config = dict(
    model='image classifier',
    dataset='retinal OCT scans (Kermany 2017)',
    train_examples=98430,
    image_size=48,
    crop_scale_min=1,
    horizontal_flip=True,
    translate=0.12,
    targets=['finding'],
    num_classes=4,
    arch='vit',
    norm='layernorm',
    norm_position='post',
    hidden_act='silu',
    mlp_ratio=2,
    head_dim=32,
    fused_qkv=True,
    bias='all',
    qk_norm=True,
    parallel_block=False,
    dropout=0.05,
    inner_norm=False,
    moe='soft',
    drop_path=0.05,
    num_experts=16,
    moe_every=2,
    expert_mlp_ratio=0.5,
    slots_per_expert=2,
    shared_expert=True,
    patch_size=[8, 8],
    conv_stem=False,
    layers=8,
    width=192,
    positions='learned',
    pooling='class_token',
    label_smoothing=0.1,
    loss='cross_entropy',
    residual_init='none',
    optimizer='muon',
    muon_scale='spectral',
    learning_rate=0.012,
    momentum=0.85,
    nesterov=True,
    orthogonalizer='newton_schulz_5',
    adamw_lr_other_params=0.0022,
    max_steps=23400,
    batch_size=64,
    epochs=15.2,
    lr_schedule='cosine',
    final_lr_fraction=0,
    warmup_steps=4680,
    weight_decay=0.03,
    adamw_weight_decay_other_params=0,
)
Rows from expert 10 of block 5, named by matrix and row number. Rows with one number belong to one neuron. Each number is 200 + 20 x the weight over its row's rms, rounded and kept within 0 to 999. All counts start at 0. After the name is the row's rms in percent of the matrix's.
# up: expert up (model.blocks.5.mlp.up, 16x96x192), inputs 128-191
# down: expert down (model.blocks.5.mlp.down, 16x192x96, transposed), outputs 128-191
up.23,169,190,184,186,207,204,186,187,218,199,214,211,219,209,220,222,180,146,186,214,201,195,194,191,179,203,171,199,195,154,183,174,219,195,203,220,233,203,199,202,196,207,221,112,204,194,204,206,179,222,197,219,192,223,181,203,197,169,166,200,203,202,168,229,218
down.23,168,193,217,177,194,195,179,184,180,197,185,186,182,198,189,169,207,128,228,222,188,197,193,222,227,187,220,191,213,228,220,206,212,172,190,195,203,177,202,209,207,147,205,209,184,198,211,193,211,184,219,199,201,180,215,213,191,187,208,207,225,218,203,211,201
up.24,039,192,237,219,216,194,204,185,226,183,172,216,171,188,191,160,198,208,204,216,179,188,171,234,190,176,204,240,210,196,233,202,198,185,214,196,192,229,224,147,201,196,212,206,214,222,222,208,200,186,210,162,241,194,194,201,218,217,205,188,208,195,233,176,195
down.24,051,172,180,205,214,206,246,223,186,205,196,199,197,201,200,223,227,241,159,170,205,199,206,195,198,214,218,202,215,172,179,171,195,202,184,195,213,176,189,203,204,252,191,157,191,193,199,205,186,212,176,236,143,206,166,209,221,207,186,184,184,196,178,178,203
up.25,034,174,197,201,220,219,207,194,257,186,218,181,154,163,203,181,193,254,194,180,214,209,189,183,208,212,252,236,213,191,213,220,195,160,218,189,207,222,179,190,195,211,185,229,176,176,205,180,235,225,182,209,217,239,199,205,183,198,194,183,190,201,200,161,190
down.25,052,183,209,179,186,177,189,210,172,203,198,228,214,198,209,212,216,180,182,169,189,208,205,206,167,203,139,194,186,167,210,203,185,230,187,222,211,225,182,221,192,204,182,143,200,205,194,192,172,205,199,190,174,135,194,200,243,197,199,185,198,180,206,193,196
up.26,198,171,207,216,217,207,174,246,204,218,183,220,195,191,214,196,186,244,214,201,183,216,209,237,198,204,225,195,202,229,210,210,169,194,222,178,198,176,207,213,184,200,187,199,217,209,192,192,196,217,224,235,135,212,201,194,187,219,221,229,214,196,225,127,188
down.26,180,193,195,197,195,218,220,141,195,205,195,214,192,204,207,217,204,189,155,171,210,188,193,199,209,182,194,212,197,193,174,210,182,203,200,192,183,214,183,197,198,240,175,235,204,196,200,183,194,188,193,181,226,230,197,204,205,204,187,193,182,184,187,214,245
up.27,063,197,238,223,196,200,174,201,205,223,175,193,183,192,183,171,204,206,168,207,192,183,214,211,187,216,183,178,189,168,215,207,201,190,197,191,202,182,221,175,192,216,228,169,182,168,199,184,181,180,175,226,212,216,212,207,242,196,207,205,196,211,217,205,212
down.27,082,196,198,190,203,216,184,231,215,195,207,237,204,219,204,195,217,211,204,195,205,227,197,175,233,186,204,241,214,215,214,173,190,205,214,207,196,213,199,216,197,210,203,137,204,199,207,212,230,256,179,211,200,196,200,190,174,185,187,206,199,149,148,197,196
up.28,177,213,217,191,211,185,186,201,211,236,193,188,266,182,218,233,164,166,235,223,197,196,190,187,183,196,158,207,223,220,196,182,202,209,201,215,195,192,190,213,223,220,190,171,196,186,188,203,210,204,218,205,160,218,238,188,164,195,198,191,191,234,181,217,177
down.28,193,210,181,179,196,182,199,206,193,204,189,203,208,188,181,174,191,148,233,232,194,193,229,211,172,192,205,202,194,220,195,218,181,182,211,188,198,190,196,184,195,161,195,213,197,183,198,189,190,199,177,177,230,272,186,191,204,192,176,185,215,209,223,265,200
up.29,084,184,203,193,206,211,155,222,221,211,195,234,266,185,222,214,169,201,190,188,196,197,183,199,209,197,222,208,234,223,186,209,173,217,229,187,197,178,187,191,199,205,191,177,204,206,176,204,195,199,224,215,95,272,224,206,181,210,195,223,199,176,235,183,192
down.29,084,197,204,207,201,184,223,171,176,195,199,199,145,184,189,186,231,213,218,199,195,208,203,192,190,200,166,201,181,204,227,215,212,193,198,213,199,205,193,206,218,223,196,252,203,204,193,194,187,194,195,151,276,153,165,211,246,195,201,180,199,215,212,210,194
up.30,050,203,181,218,179,220,202,191,215,183,186,233,185,208,190,178,227,217,173,180,184,185,204,200,216,197,195,171,185,185,180,199,202,245,209,233,207,216,193,171,233,210,218,204,216,215,185,179,149,212,228,207,261,220,184,195,198,206,216,204,179,211,196,152,194
down.30,063,203,204,206,227,209,219,198,194,195,228,182,198,249,197,193,182,211,181,205,197,200,213,191,212,208,220,244,210,190,203,214,204,177,207,163,209,192,206,221,178,175,162,207,176,191,222,221,186,199,226,187,144,140,231,209,191,207,189,226,180,182,173,194,184
up.31,093,208,223,218,185,227,176,178,209,186,205,210,185,223,188,174,182,158,212,224,219,189,210,213,206,208,243,223,218,193,184,221,207,202,206,221,221,244,200,190,193,193,199,198,177,204,241,207,209,194,200,195,177,190,229,179,182,197,182,226,186,244,179,248,198
down.31,097,167,179,204,204,209,227,231,199,195,216,220,220,178,213,220,227,184,193,234,181,189,217,210,190,181,169,185,192,216,219,192,214,196,191,185,196,192,198,211,204,191,218,101,188,209,188,191,208,211,220,208,157,242,192,227,236,192,198,208,209,180,253,193,165
up.32,086,187,174,188,183,205,205,190,209,194,202,185,194,203,207,195,217,168,212,210,226,200,172,209,157,190,201,210,205,165,195,165,203,217,198,227,197,211,200,207,220,283,186,157,209,198,209,193,207,207,179,187,205,218,240,200,218,200,192,182,230,235,201,241,207
down.32,080,202,201,203,175,201,173,210,196,213,190,203,212,179,165,199,183,187,214,211,186,216,196,210,240,204,158,209,241,238,195,219,224,210,188,177,188,182,173,199,194,141,193,171,205,207,197,181,169,162,193,233,164,256,211,197,198,204,210,223,190,176,170,221,195
up.33,032,226,174,210,226,229,189,203,221,172,193,213,169,204,200,193,180,229,170,191,201,181,199,212,240,193,238,210,179,202,196,231,188,187,219,228,212,214,205,210,226,205,183,213,192,226,179,214,189,176,194,191,187,239,222,219,186,193,167,222,178,214,238,211,187
down.33,043,174,211,215,204,173,226,218,185,195,168,210,172,195,202,217,228,218,189,181,195,227,174,175,184,212,185,198,215,147,217,209,184,206,199,196,212,183,182,184,165,246,203,216,204,184,225,176,172,205,229,200,213,164,182,211,191,184,204,206,179,180,183,167,232
up.34,273,222,179,192,212,199,197,164,203,200,206,179,225,191,212,198,220,170,224,230,194,200,196,217,208,184,183,202,192,206,190,189,216,186,173,219,202,225,219,194,161,151,204,184,211,195,251,201,212,222,198,173,217,146,203,193,198,198,198,206,226,200,193,206,215
down.34,244,210,210,195,185,210,202,222,186,201,207,212,244,216,177,212,193,187,216,210,201,200,207,197,182,201,213,214,209,241,202,208,199,197,195,194,213,189,202,192,193,184,204,181,199,201,218,209,196,189,183,197,138,248,196,199,220,188,203,193,199,205,209,202,180
up.35,200,187,193,203,201,210,192,227,197,216,209,226,251,201,202,205,210,204,219,211,210,212,188,188,191,199,198,193,220,233,197,214,215,205,205,185,195,156,176,203,203,202,161,177,208,201,187,187,176,190,209,206,113,239,197,212,206,192,199,228,187,182,222,137,200
down.35,194,216,208,212,192,208,188,199,198,197,204,199,159,206,186,199,199,202,195,228,191,210,202,213,174,203,185,200,189,215,207,204,193,213,201,186,207,203,221,185,216,209,195,260,216,192,191,186,204,178,219,175,267,215,190,179,200,202,182,202,194,199,187,266,209
up.36,029,184,163,214,187,213,174,190,205,208,190,217,150,226,200,166,174,218,176,200,229,197,172,204,255,212,240,210,199,201,210,208,174,178,223,191,205,199,214,204,199,219,182,189,217,182,207,183,194,196,198,221,169,201,185,234,167,195,191,222,200,197,258,217,204
down.36,043,176,234,194,210,177,238,201,188,206,171,212,194,186,193,226,224,221,218,155,190,232,194,179,158,222,161,205,208,194,180,223,207,229,201,225,207,165,151,192,192,208,212,191,189,205,228,194,204,204,167,191,227,167,180,197,253,223,183,196,188,194,193,182,187
up.37,097,200,184,170,210,188,214,173,201,211,213,180,191,218,196,188,207,184,191,222,210,185,184,229,200,191,159,220,194,177,196,175,211,204,202,240,205,212,216,196,179,210,200,194,210,199,194,186,196,196,181,203,199,196,174,195,202,190,167,185,209,196,187,233,201
down.37,104,211,210,207,193,201,202,217,214,201,210,201,213,196,202,187,212,206,185,204,193,208,218,211,242,205,261,191,208,227,199,189,231,194,189,186,199,187,183,192,204,186,215,159,184,209,228,205,205,193,216,198,175,213,191,205,202,185,201,188,224,205,206,170,192
up.38,050,202,210,179,194,207,190,188,202,228,214,223,170,205,225,194,174,207,181,174,204,202,191,169,181,223,182,232,182,185,187,230,215,201,216,196,219,202,209,181,180,201,215,187,184,167,205,214,225,203,204,198,187,203,183,213,221,197,161,168,129,195,184,207,218
down.38,063,204,205,200,205,214,266,191,200,153,201,213,193,194,180,200,220,215,194,162,207,209,202,198,248,178,238,147,214,179,214,193,196,184,202,219,172,191,221,210,198,204,204,180,210,208,196,221,205,207,188,184,212,173,179,207,198,209,212,201,231,209,252,178,174
up.39,064,229,208,168,194,199,245,205,191,208,202,193,200,204,179,196,199,221,194,187,232,186,177,152,181,219,241,206,201,190,212,203,216,192,192,199,198,221,167,212,189,183,221,204,220,198,199,197,180,226,174,165,229,222,224,192,186,182,181,170,206,184,210,240,202
down.39,078,181,188,211,227,195,184,182,198,229,203,196,232,195,206,223,191,196,221,214,194,186,225,227,192,220,141,195,220,203,217,183,218,196,226,192,194,154,207,216,206,230,176,157,205,221,174,205,222,174,228,215,212,149,176,211,200,225,206,226,202,236,186,184,163
up.40,054,211,196,199,204,192,218,227,226,221,202,219,216,174,208,200,207,173,188,184,211,205,199,184,187,185,228,186,206,195,190,211,175,173,182,224,196,198,209,230,201,238,210,211,198,183,194,151,189,213,178,236,192,269,208,187,192,201,178,178,183,183,249,223,232
down.40,055,202,230,207,179,225,196,170,208,188,186,181,200,241,195,187,224,183,207,201,206,217,189,194,218,201,150,190,197,179,198,203,227,239,233,230,211,176,186,188,166,170,194,174,190,205,201,213,201,184,189,180,228,169,194,205,203,215,200,219,203,236,172,192,182
up.41,114,195,205,186,193,196,186,136,194,200,188,156,198,204,169,156,211,220,212,225,237,209,153,218,213,176,204,219,194,163,237,194,209,197,190,222,205,245,192,195,189,193,224,208,206,196,215,188,189,183,194,204,193,223,222,205,193,211,198,208,231,209,189,223,212
down.41,103,194,184,206,204,200,228,253,222,196,212,211,241,217,214,228,216,155,193,163,166,203,214,202,184,197,189,198,221,236,206,183,196,199,209,196,205,174,201,227,172,178,193,125,202,187,205,200,210,220,196,228,146,230,195,202,203,208,177,176,202,191,196,187,171
up.42,027,180,187,218,181,215,213,193,237,224,198,198,199,179,227,179,167,240,160,178,204,218,189,206,187,201,205,218,192,183,196,209,187,176,227,192,190,191,214,192,200,223,194,181,198,194,226,185,216,195,201,226,186,246,214,224,211,173,220,200,195,194,209,195,225
down.42,041,201,215,191,200,177,205,226,181,171,170,207,173,213,226,202,225,203,200,175,196,198,182,232,199,209,168,199,222,186,218,194,197,209,210,235,220,227,196,200,196,192,202,203,206,215,189,220,197,220,209,168,229,156,203,228,172,232,181,182,217,164,184,197,197
up.43,121,178,212,194,239,158,166,219,196,244,221,184,231,152,215,251,184,167,257,218,206,197,196,210,184,181,209,191,214,229,207,210,210,198,204,174,225,196,201,195,188,183,188,150,217,187,222,206,180,251,223,215,149,184,209,194,172,190,195,216,208,201,193,202,184
down.43,136,179,189,203,187,201,181,204,221,194,192,212,224,214,204,182,202,168,232,209,217,197,211,186,201,199,176,205,187,200,203,188,186,183,202,208,196,209,177,189,193,207,238,244,190,207,191,208,206,212,179,183,252,255,174,179,229,199,197,177,197,219,219,232,212
up.44,051,194,204,228,193,179,186,174,199,188,184,191,195,205,207,196,193,180,198,185,168,235,197,189,165,197,205,189,199,197,181,181,211,208,137,204,182,190,201,202,195,205,206,225,200,203,189,201,206,193,184,202,241,236,231,179,191,201,183,189,222,217,202,177,209
down.44,062,216,197,199,181,225,199,210,199,242,227,207,228,220,171,184,178,228,196,218,222,205,186,195,210,188,204,248,191,194,209,184,180,191,241,192,194,215,206,218,197,256,192,177,205,194,192,185,201,234,218,216,166,183,207,226,204,199,211,198,198,199,190,215,181
up.45,172,220,156,193,206,209,185,194,196,180,214,155,154,226,194,153,231,219,204,201,205,182,192,183,202,209,224,193,219,183,220,166,195,172,193,201,197,192,203,209,193,271,231,231,181,214,209,218,233,198,199,188,180,133,232,212,198,173,206,191,234,196,196,202,193
down.45,157,200,216,188,183,194,215,239,195,205,182,204,235,201,216,224,210,245,175,182,211,177,194,207,157,179,210,182,179,186,195,197,189,206,178,195,207,222,197,175,200,213,203,106,206,202,192,201,196,224,208,228,184,258,194,193,223,220,199,148,215,188,204,154,242
up.46,074,188,229,227,178,219,185,186,187,247,175,175,202,191,223,204,185,185,180,192,199,199,221,237,204,195,223,188,199,167,227,211,220,199,205,206,185,198,197,195,193,199,190,182,168,176,203,173,199,187,196,206,211,282,223,198,202,209,181,208,199,205,191,188,198
down.46,078,189,196,208,247,192,224,235,202,187,230,221,222,215,233,207,214,214,221,193,224,176,183,192,174,193,168,207,218,197,171,189,174,188,221,224,203,187,228,216,232,222,197,165,201,206,188,215,206,228,191,205,208,155,177,216,192,225,187,205,187,186,225,163,191
up.47,094,170,215,233,225,216,200,212,179,168,166,197,200,205,228,221,155,244,212,201,214,201,201,230,204,203,212,229,201,220,211,218,206,213,204,193,212,197,176,196,190,250,177,178,181,235,242,220,191,215,207,209,208,156,183,200,191,189,235,216,203,209,176,200,208
down.47,094,209,163,169,184,185,188,195,203,233,230,200,211,182,187,217,195,185,204,202,188,215,244,203,185,185,206,179,216,211,189,200,157,176,185,185,186,206,204,210,189,197,199,201,176,196,210,186,187,206,212,188,151,221,199,220,189,196,176,197,205,189,200,202,181
up.48,184,208,187,188,209,181,175,197,196,221,223,173,243,178,191,233,197,235,265,224,210,195,209,192,188,201,175,205,197,240,179,202,183,204,194,201,191,202,182,206,183,221,186,205,198,213,234,200,195,210,237,203,124,157,203,190,187,227,224,208,211,180,192,156,186
down.48,188,217,202,201,173,205,194,191,206,197,194,183,226,203,217,186,214,196,199,212,181,206,211,217,165,203,198,185,189,207,199,180,227,211,194,195,195,214,198,192,187,175,202,212,218,185,205,209,203,157,191,193,165,270,205,187,230,170,203,203,185,218,207,251,184
up.49,055,200,199,211,191,209,181,193,202,223,191,232,243,192,185,214,179,213,211,192,201,188,204,188,203,189,211,215,182,194,211,204,199,225,165,158,216,197,206,210,186,197,190,225,248,214,174,183,183,196,196,174,185,216,184,218,193,197,199,194,191,174,220,192,207
down.49,064,201,206,209,177,180,212,196,197,194,193,177,122,212,189,196,215,259,190,171,227,208,199,212,188,195,185,195,222,187,197,193,193,194,256,223,207,192,174,191,193,252,199,204,187,160,206,211,206,221,210,202,211,198,215,224,196,202,195,182,169,177,187,191,230
up.50,117,207,226,188,205,180,173,178,209,213,195,182,162,202,195,171,227,234,203,208,222,216,192,233,216,205,216,210,190,171,211,187,213,168,201,218,212,195,168,206,191,177,185,166,215,200,181,215,210,178,196,205,184,208,242,157,174,218,182,168,203,228,185,262,223
down.50,105,181,196,221,216,215,247,206,208,186,209,218,242,210,207,203,183,166,169,169,180,202,197,188,252,197,199,183,216,244,215,200,186,211,197,207,187,178,225,223,204,206,221,200,188,197,200,219,212,220,183,208,210,199,167,231,196,223,189,181,215,180,162,173,202
up.51,076,175,187,197,188,223,203,162,206,189,197,163,196,205,195,188,167,188,202,199,205,181,183,239,195,196,191,185,204,182,196,182,211,189,199,210,200,195,206,203,208,181,223,197,207,188,187,201,190,188,194,198,144,231,207,173,206,178,190,194,236,159,197,221,199
down.51,082,215,227,174,201,200,192,232,204,209,181,215,225,194,189,184,239,181,164,222,190,175,217,201,211,212,225,223,218,201,193,169,185,168,197,192,199,189,220,211,182,204,200,124,173,220,217,212,204,223,223,201,222,210,212,203,173,184,198,203,209,244,199,180,189
up.52,042,218,157,215,193,220,206,199,196,192,207,211,216,243,214,202,181,196,181,167,169,203,203,201,196,198,195,187,195,181,200,199,227,197,191,199,166,220,168,225,213,187,214,219,201,200,193,190,217,166,205,197,209,229,199,176,175,209,187,192,187,217,172,230,215
down.52,056,197,215,231,220,191,211,196,221,175,191,207,169,195,209,224,201,205,214,205,198,189,194,207,217,221,184,219,237,174,220,212,176,212,198,215,184,221,227,190,193,245,218,173,191,225,185,203,219,211,209,206,200,194,184,223,200,181,213,211,169,206,234,149,176
up.53,070,195,177,217,206,217,191,196,186,201,206,205,231,208,201,235,188,193,179,198,187,225,194,186,223,173,198,183,192,195,205,208,174,223,210,184,196,183,225,176,215,215,160,162,210,213,196,189,211,197,202,221,181,260,204,198,194,238,171,204,170,212,241,216,175
down.53,072,194,212,199,216,179,209,192,219,189,196,208,152,171,228,181,237,189,235,215,176,218,212,193,180,218,220,203,202,190,187,205,221,203,210,208,234,195,169,222,201,197,179,276,184,191,184,183,203,195,205,181,250,157,222,214,205,172,177,225,204,189,202,173,209
up.54,041,194,207,228,186,217,233,196,197,205,180,176,187,200,208,208,184,208,198,173,211,183,190,201,160,208,228,188,203,185,182,197,208,200,205,207,177,187,209,202,249,201,213,220,210,191,191,197,205,160,192,204,202,242,251,224,196,205,200,211,203,197,201,191,211
down.54,052,213,189,192,211,183,182,207,211,221,198,221,185,204,206,232,206,219,218,224,233,207,203,179,217,199,182,249,176,188,208,196,180,210,232,201,153,205,220,186,209,220,174,163,206,214,214,190,188,232,233,217,214,135,192,192,196,185,220,206,186,179,171,184,198
up.55,061,203,190,176,198,207,189,195,231,205,188,207,184,219,188,180,188,218,177,197,216,205,216,222,219,195,218,182,217,162,231,212,208,205,210,229,219,218,226,177,186,241,176,197,225,183,203,201,166,191,182,195,206,233,240,195,236,222,172,241,197,245,220,205,202
down.55,078,180,219,234,191,190,243,208,199,199,226,195,197,174,190,209,232,216,166,188,183,232,203,192,191,194,206,213,199,191,208,190,193,197,188,170,196,156,215,226,198,199,158,166,175,182,181,189,186,237,213,230,200,177,175,218,184,202,217,177,199,167,171,182,204
up.56,098,199,216,222,157,234,214,217,234,203,192,246,221,182,186,207,172,221,218,209,190,217,212,180,211,210,210,235,174,195,216,172,192,218,188,199,200,209,154,221,224,154,208,212,230,215,210,181,172,181,214,174,183,208,198,196,176,200,204,200,198,206,213,206,183
down.56,093,210,177,208,223,196,213,199,196,169,229,191,129,180,236,172,213,186,210,158,218,217,205,215,158,226,214,167,228,187,191,219,217,187,220,194,188,176,195,180,203,281,182,207,214,198,200,194,218,192,177,188,196,190,232,214,223,226,177,205,223,169,231,207,215
up.57,029,200,186,212,182,237,210,219,205,195,184,211,139,197,186,210,182,192,205,156,162,228,191,211,209,204,191,209,215,191,242,216,221,183,198,222,172,217,206,188,199,251,208,216,205,202,202,201,221,206,213,192,260,207,216,179,187,222,189,198,209,242,231,189,200
down.57,047,193,216,185,248,203,218,174,224,216,198,199,220,195,199,210,235,236,158,201,236,173,185,179,172,198,203,244,199,134,201,180,167,202,183,169,207,189,195,187,173,194,159,189,239,201,208,210,197,215,196,204,165,199,205,214,212,209,199,216,199,161,149,210,204
up.58,137,196,177,201,168,202,179,198,215,197,206,174,201,215,179,223,210,161,229,234,208,212,167,225,181,197,219,196,172,185,203,185,223,176,201,208,193,198,204,212,247,177,231,170,196,197,217,207,201,208,207,189,171,203,233,185,190,209,194,181,209,242,207,212,194
down.58,149,199,215,179,214,188,174,222,200,196,204,200,210,207,176,199,200,176,229,218,184,201,206,185,169,183,179,190,219,246,206,208,224,213,208,190,203,192,202,203,174,138,214,164,213,184,190,189,194,193,201,217,178,239,188,203,199,158,201,227,178,192,196,239,178
up.59,046,184,202,203,175,192,236,204,213,203,195,233,140,223,175,203,201,231,231,137,201,197,226,170,207,242,222,192,180,174,228,218,190,204,194,167,196,206,167,220,220,195,215,257,203,194,214,223,209,194,204,207,218,212,190,204,188,214,173,190,191,184,216,167,188
down.59,065,205,209,195,237,212,215,188,196,211,206,185,232,220,224,187,205,238,157,203,226,207,192,210,179,221,154,220,221,158,185,212,227,202,226,224,178,170,198,188,193,199,183,162,191,211,178,167,213,190,201,182,185,171,210,199,208,203,207,212,203,173,194,195,227
up.60,037,148,176,208,190,203,223,208,185,224,218,189,148,201,220,210,203,186,221,190,238,175,204,189,185,220,196,190,191,201,215,207,232,198,199,187,229,186,208,205,217,131,182,164,181,185,183,216,209,224,181,214,225,188,185,208,182,181,201,162,214,231,214,192,205
down.60,055,214,216,207,215,190,190,193,225,212,151,230,230,203,171,201,184,227,196,208,180,217,190,171,207,185,183,231,200,211,212,189,213,180,212,183,189,201,178,216,172,261,242,233,208,202,210,189,200,196,223,218,215,174,232,167,166,214,210,218,196,196,184,239,211
up.61,164,204,187,205,189,185,201,153,220,172,189,165,190,197,194,183,204,216,192,204,220,179,194,209,181,192,202,185,188,190,216,204,235,203,187,224,212,237,201,192,206,166,212,234,191,196,218,188,201,202,190,154,201,184,181,177,205,207,204,181,200,231,187,223,218
down.61,162,192,208,199,220,193,189,253,199,199,205,212,285,194,170,245,201,214,207,250,184,218,200,170,208,198,182,185,205,244,212,190,220,193,190,200,194,169,193,210,196,192,212,108,190,186,196,194,195,188,214,222,153,237,219,209,198,181,216,230,183,218,200,190,168
up.62,043,210,176,195,194,229,193,184,217,211,202,186,177,183,193,200,182,184,212,217,193,181,183,207,187,194,170,227,207,173,220,203,230,214,178,222,192,204,233,199,203,253,200,165,225,193,191,173,190,212,197,211,199,211,232,183,164,198,187,189,211,235,231,238,183
down.62,057,178,197,205,204,180,214,222,193,200,197,210,181,247,183,188,244,192,179,220,186,221,194,227,209,197,221,209,222,188,206,180,181,161,222,193,226,181,206,207,201,186,199,197,197,185,201,179,202,219,187,203,198,244,211,221,196,194,181,226,193,176,174,195,198
up.63,078,170,199,201,194,216,203,226,209,173,179,180,203,217,152,253,178,215,221,209,222,189,225,200,159,205,236,197,180,215,195,195,216,221,214,197,202,193,195,184,226,226,173,230,207,179,182,201,213,217,196,192,214,214,212,198,200,208,211,199,211,195,215,241,158
down.63,082,208,191,187,168,203,167,143,201,204,204,223,176,194,236,194,196,179,167,223,163,168,173,218,226,214,186,184,239,150,201,178,206,194,222,203,187,199,213,200,219,246,217,210,210,205,206,173,182,184,210,215,209,194,203,198,194,176,206,223,189,181,196,194,202
up.64,101,182,199,204,232,226,217,169,217,191,210,167,168,194,175,191,232,189,179,227,227,200,179,209,175,181,194,226,177,180,225,179,206,201,173,194,233,202,214,155,189,166,211,192,180,210,226,206,181,196,167,180,223,150,212,215,192,195,218,202,217,214,177,196,186
down.64,107,202,204,214,204,202,177,231,218,240,203,186,255,226,197,228,165,206,185,200,147,199,194,195,211,190,200,217,213,239,195,176,176,173,183,189,199,215,210,203,157,229,213,136,196,190,227,192,202,226,201,224,167,255,198,179,184,183,208,177,193,227,200,184,205
up.65,148,191,187,197,176,203,185,208,199,224,207,196,287,214,217,214,199,173,220,244,213,187,190,211,185,188,169,194,208,222,177,181,182,202,213,201,188,189,163,200,210,247,217,164,199,198,205,208,183,196,202,210,168,235,212,186,212,227,203,207,193,244,196,181,207
down.65,158,212,204,197,187,182,186,207,188,223,205,224,190,213,176,164,178,156,225,197,201,210,190,217,193,199,168,192,208,238,202,202,223,208,185,185,203,224,225,221,192,116,174,198,220,186,214,185,210,190,181,204,196,235,197,206,195,175,199,240,184,180,222,251,168
up.66,034,189,224,226,211,152,220,168,193,185,180,211,138,227,203,180,209,213,201,214,162,199,174,236,208,202,242,188,183,194,199,203,196,196,215,199,184,205,190,184,197,188,210,228,216,213,221,210,183,186,187,178,204,221,222,213,200,185,196,209,209,181,192,218,222
down.66,049,196,185,181,178,215,197,210,171,194,194,172,240,161,185,219,192,227,173,160,225,196,206,199,226,191,214,229,216,182,213,214,176,176,219,225,196,184,199,215,208,267,216,132,169,175,162,221,182,223,225,219,210,179,200,196,235,232,197,165,199,226,234,171,192
up.67,045,214,180,210,146,206,203,193,199,211,222,194,196,197,195,198,198,215,225,229,222,186,170,230,182,170,190,212,181,174,239,167,196,205,176,219,181,227,216,174,200,211,191,207,183,218,200,165,171,160,197,211,193,240,208,194,171,217,182,202,189,207,197,210,216
down.67,054,205,197,220,243,203,209,219,218,212,194,195,204,249,231,216,239,194,164,190,161,203,204,207,229,195,210,177,223,202,170,210,190,183,234,201,172,162,198,204,193,197,192,123,191,187,170,205,227,238,223,200,189,189,198,195,224,194,210,205,204,156,175,174,203
up.68,044,211,210,211,196,215,211,200,232,178,176,193,205,199,184,211,207,240,180,175,182,184,198,203,203,210,187,230,176,190,235,222,226,201,226,177,206,141,186,170,215,222,173,197,228,219,214,198,194,186,191,216,203,254,214,197,175,202,167,201,213,198,225,186,205
down.68,056,186,202,196,200,176,224,185,193,228,222,217,171,216,220,189,211,234,172,192,203,235,236,157,176,195,186,205,210,169,186,205,194,223,208,226,208,228,166,209,207,212,167,225,182,182,210,189,211,205,195,169,219,164,221,206,175,207,200,207,205,165,153,164,192
up.69,040,187,204,229,172,240,181,159,207,196,191,172,164,201,161,183,202,236,170,188,196,193,181,204,161,206,182,200,197,183,213,211,214,204,197,205,210,193,223,179,181,245,208,181,201,195,209,221,190,215,186,185,248,156,171,166,193,165,224,192,217,177,171,217,203
down.69,051,196,211,219,194,185,198,197,209,227,189,217,209,229,250,225,189,210,183,192,205,187,213,193,193,178,250,232,185,196,203,191,193,183,172,173,212,232,207,194,200,198,205,178,196,209,205,212,192,208,209,219,157,229,203,243,188,237,189,198,195,179,169,147,185
up.70,088,155,199,198,213,198,207,213,194,207,200,247,226,177,184,229,208,230,234,195,182,195,239,173,218,226,201,184,210,211,179,201,174,198,191,177,206,205,194,193,189,179,205,239,205,198,188,219,200,208,233,184,178,210,183,205,201,205,207,190,200,196,193,159,197
down.70,089,215,225,196,192,202,204,176,205,181,188,205,172,243,203,159,185,241,175,211,257,198,180,214,186,187,199,217,192,182,196,202,171,198,238,219,206,199,189,188,210,247,189,216,193,214,175,190,188,209,200,182,207,164,232,209,208,200,209,189,189,230,215,211,212
up.71,125,181,221,200,198,199,198,197,192,206,220,181,203,158,179,194,225,222,202,230,212,174,195,209,229,217,240,205,202,229,190,202,184,186,176,215,204,201,190,204,171,214,220,241,223,199,260,223,168,203,209,184,186,131,203,192,203,212,227,216,200,184,191,160,209
down.71,116,187,194,205,200,214,201,204,205,197,173,186,228,206,246,226,208,214,187,169,194,196,215,223,145,207,177,188,213,234,212,177,188,211,202,187,182,210,218,195,183,190,168,168,194,217,206,193,215,195,217,198,140,255,215,197,229,181,201,204,193,212,212,192,175
up.72,071,199,203,225,177,168,228,212,189,184,201,218,169,190,169,205,185,237,202,165,198,205,200,169,185,201,218,225,214,182,234,208,200,194,196,206,178,183,186,191,217,179,205,188,197,181,184,234,169,188,188,216,224,223,188,221,213,197,201,208,179,186,178,202,179
down.72,076,213,192,191,201,196,191,184,211,224,216,188,204,197,237,190,221,178,185,167,208,169,201,240,194,197,180,196,174,217,185,212,173,210,225,210,198,212,203,207,181,222,198,152,242,221,190,208,188,189,226,214,204,212,207,188,213,189,225,174,188,200,184,190,210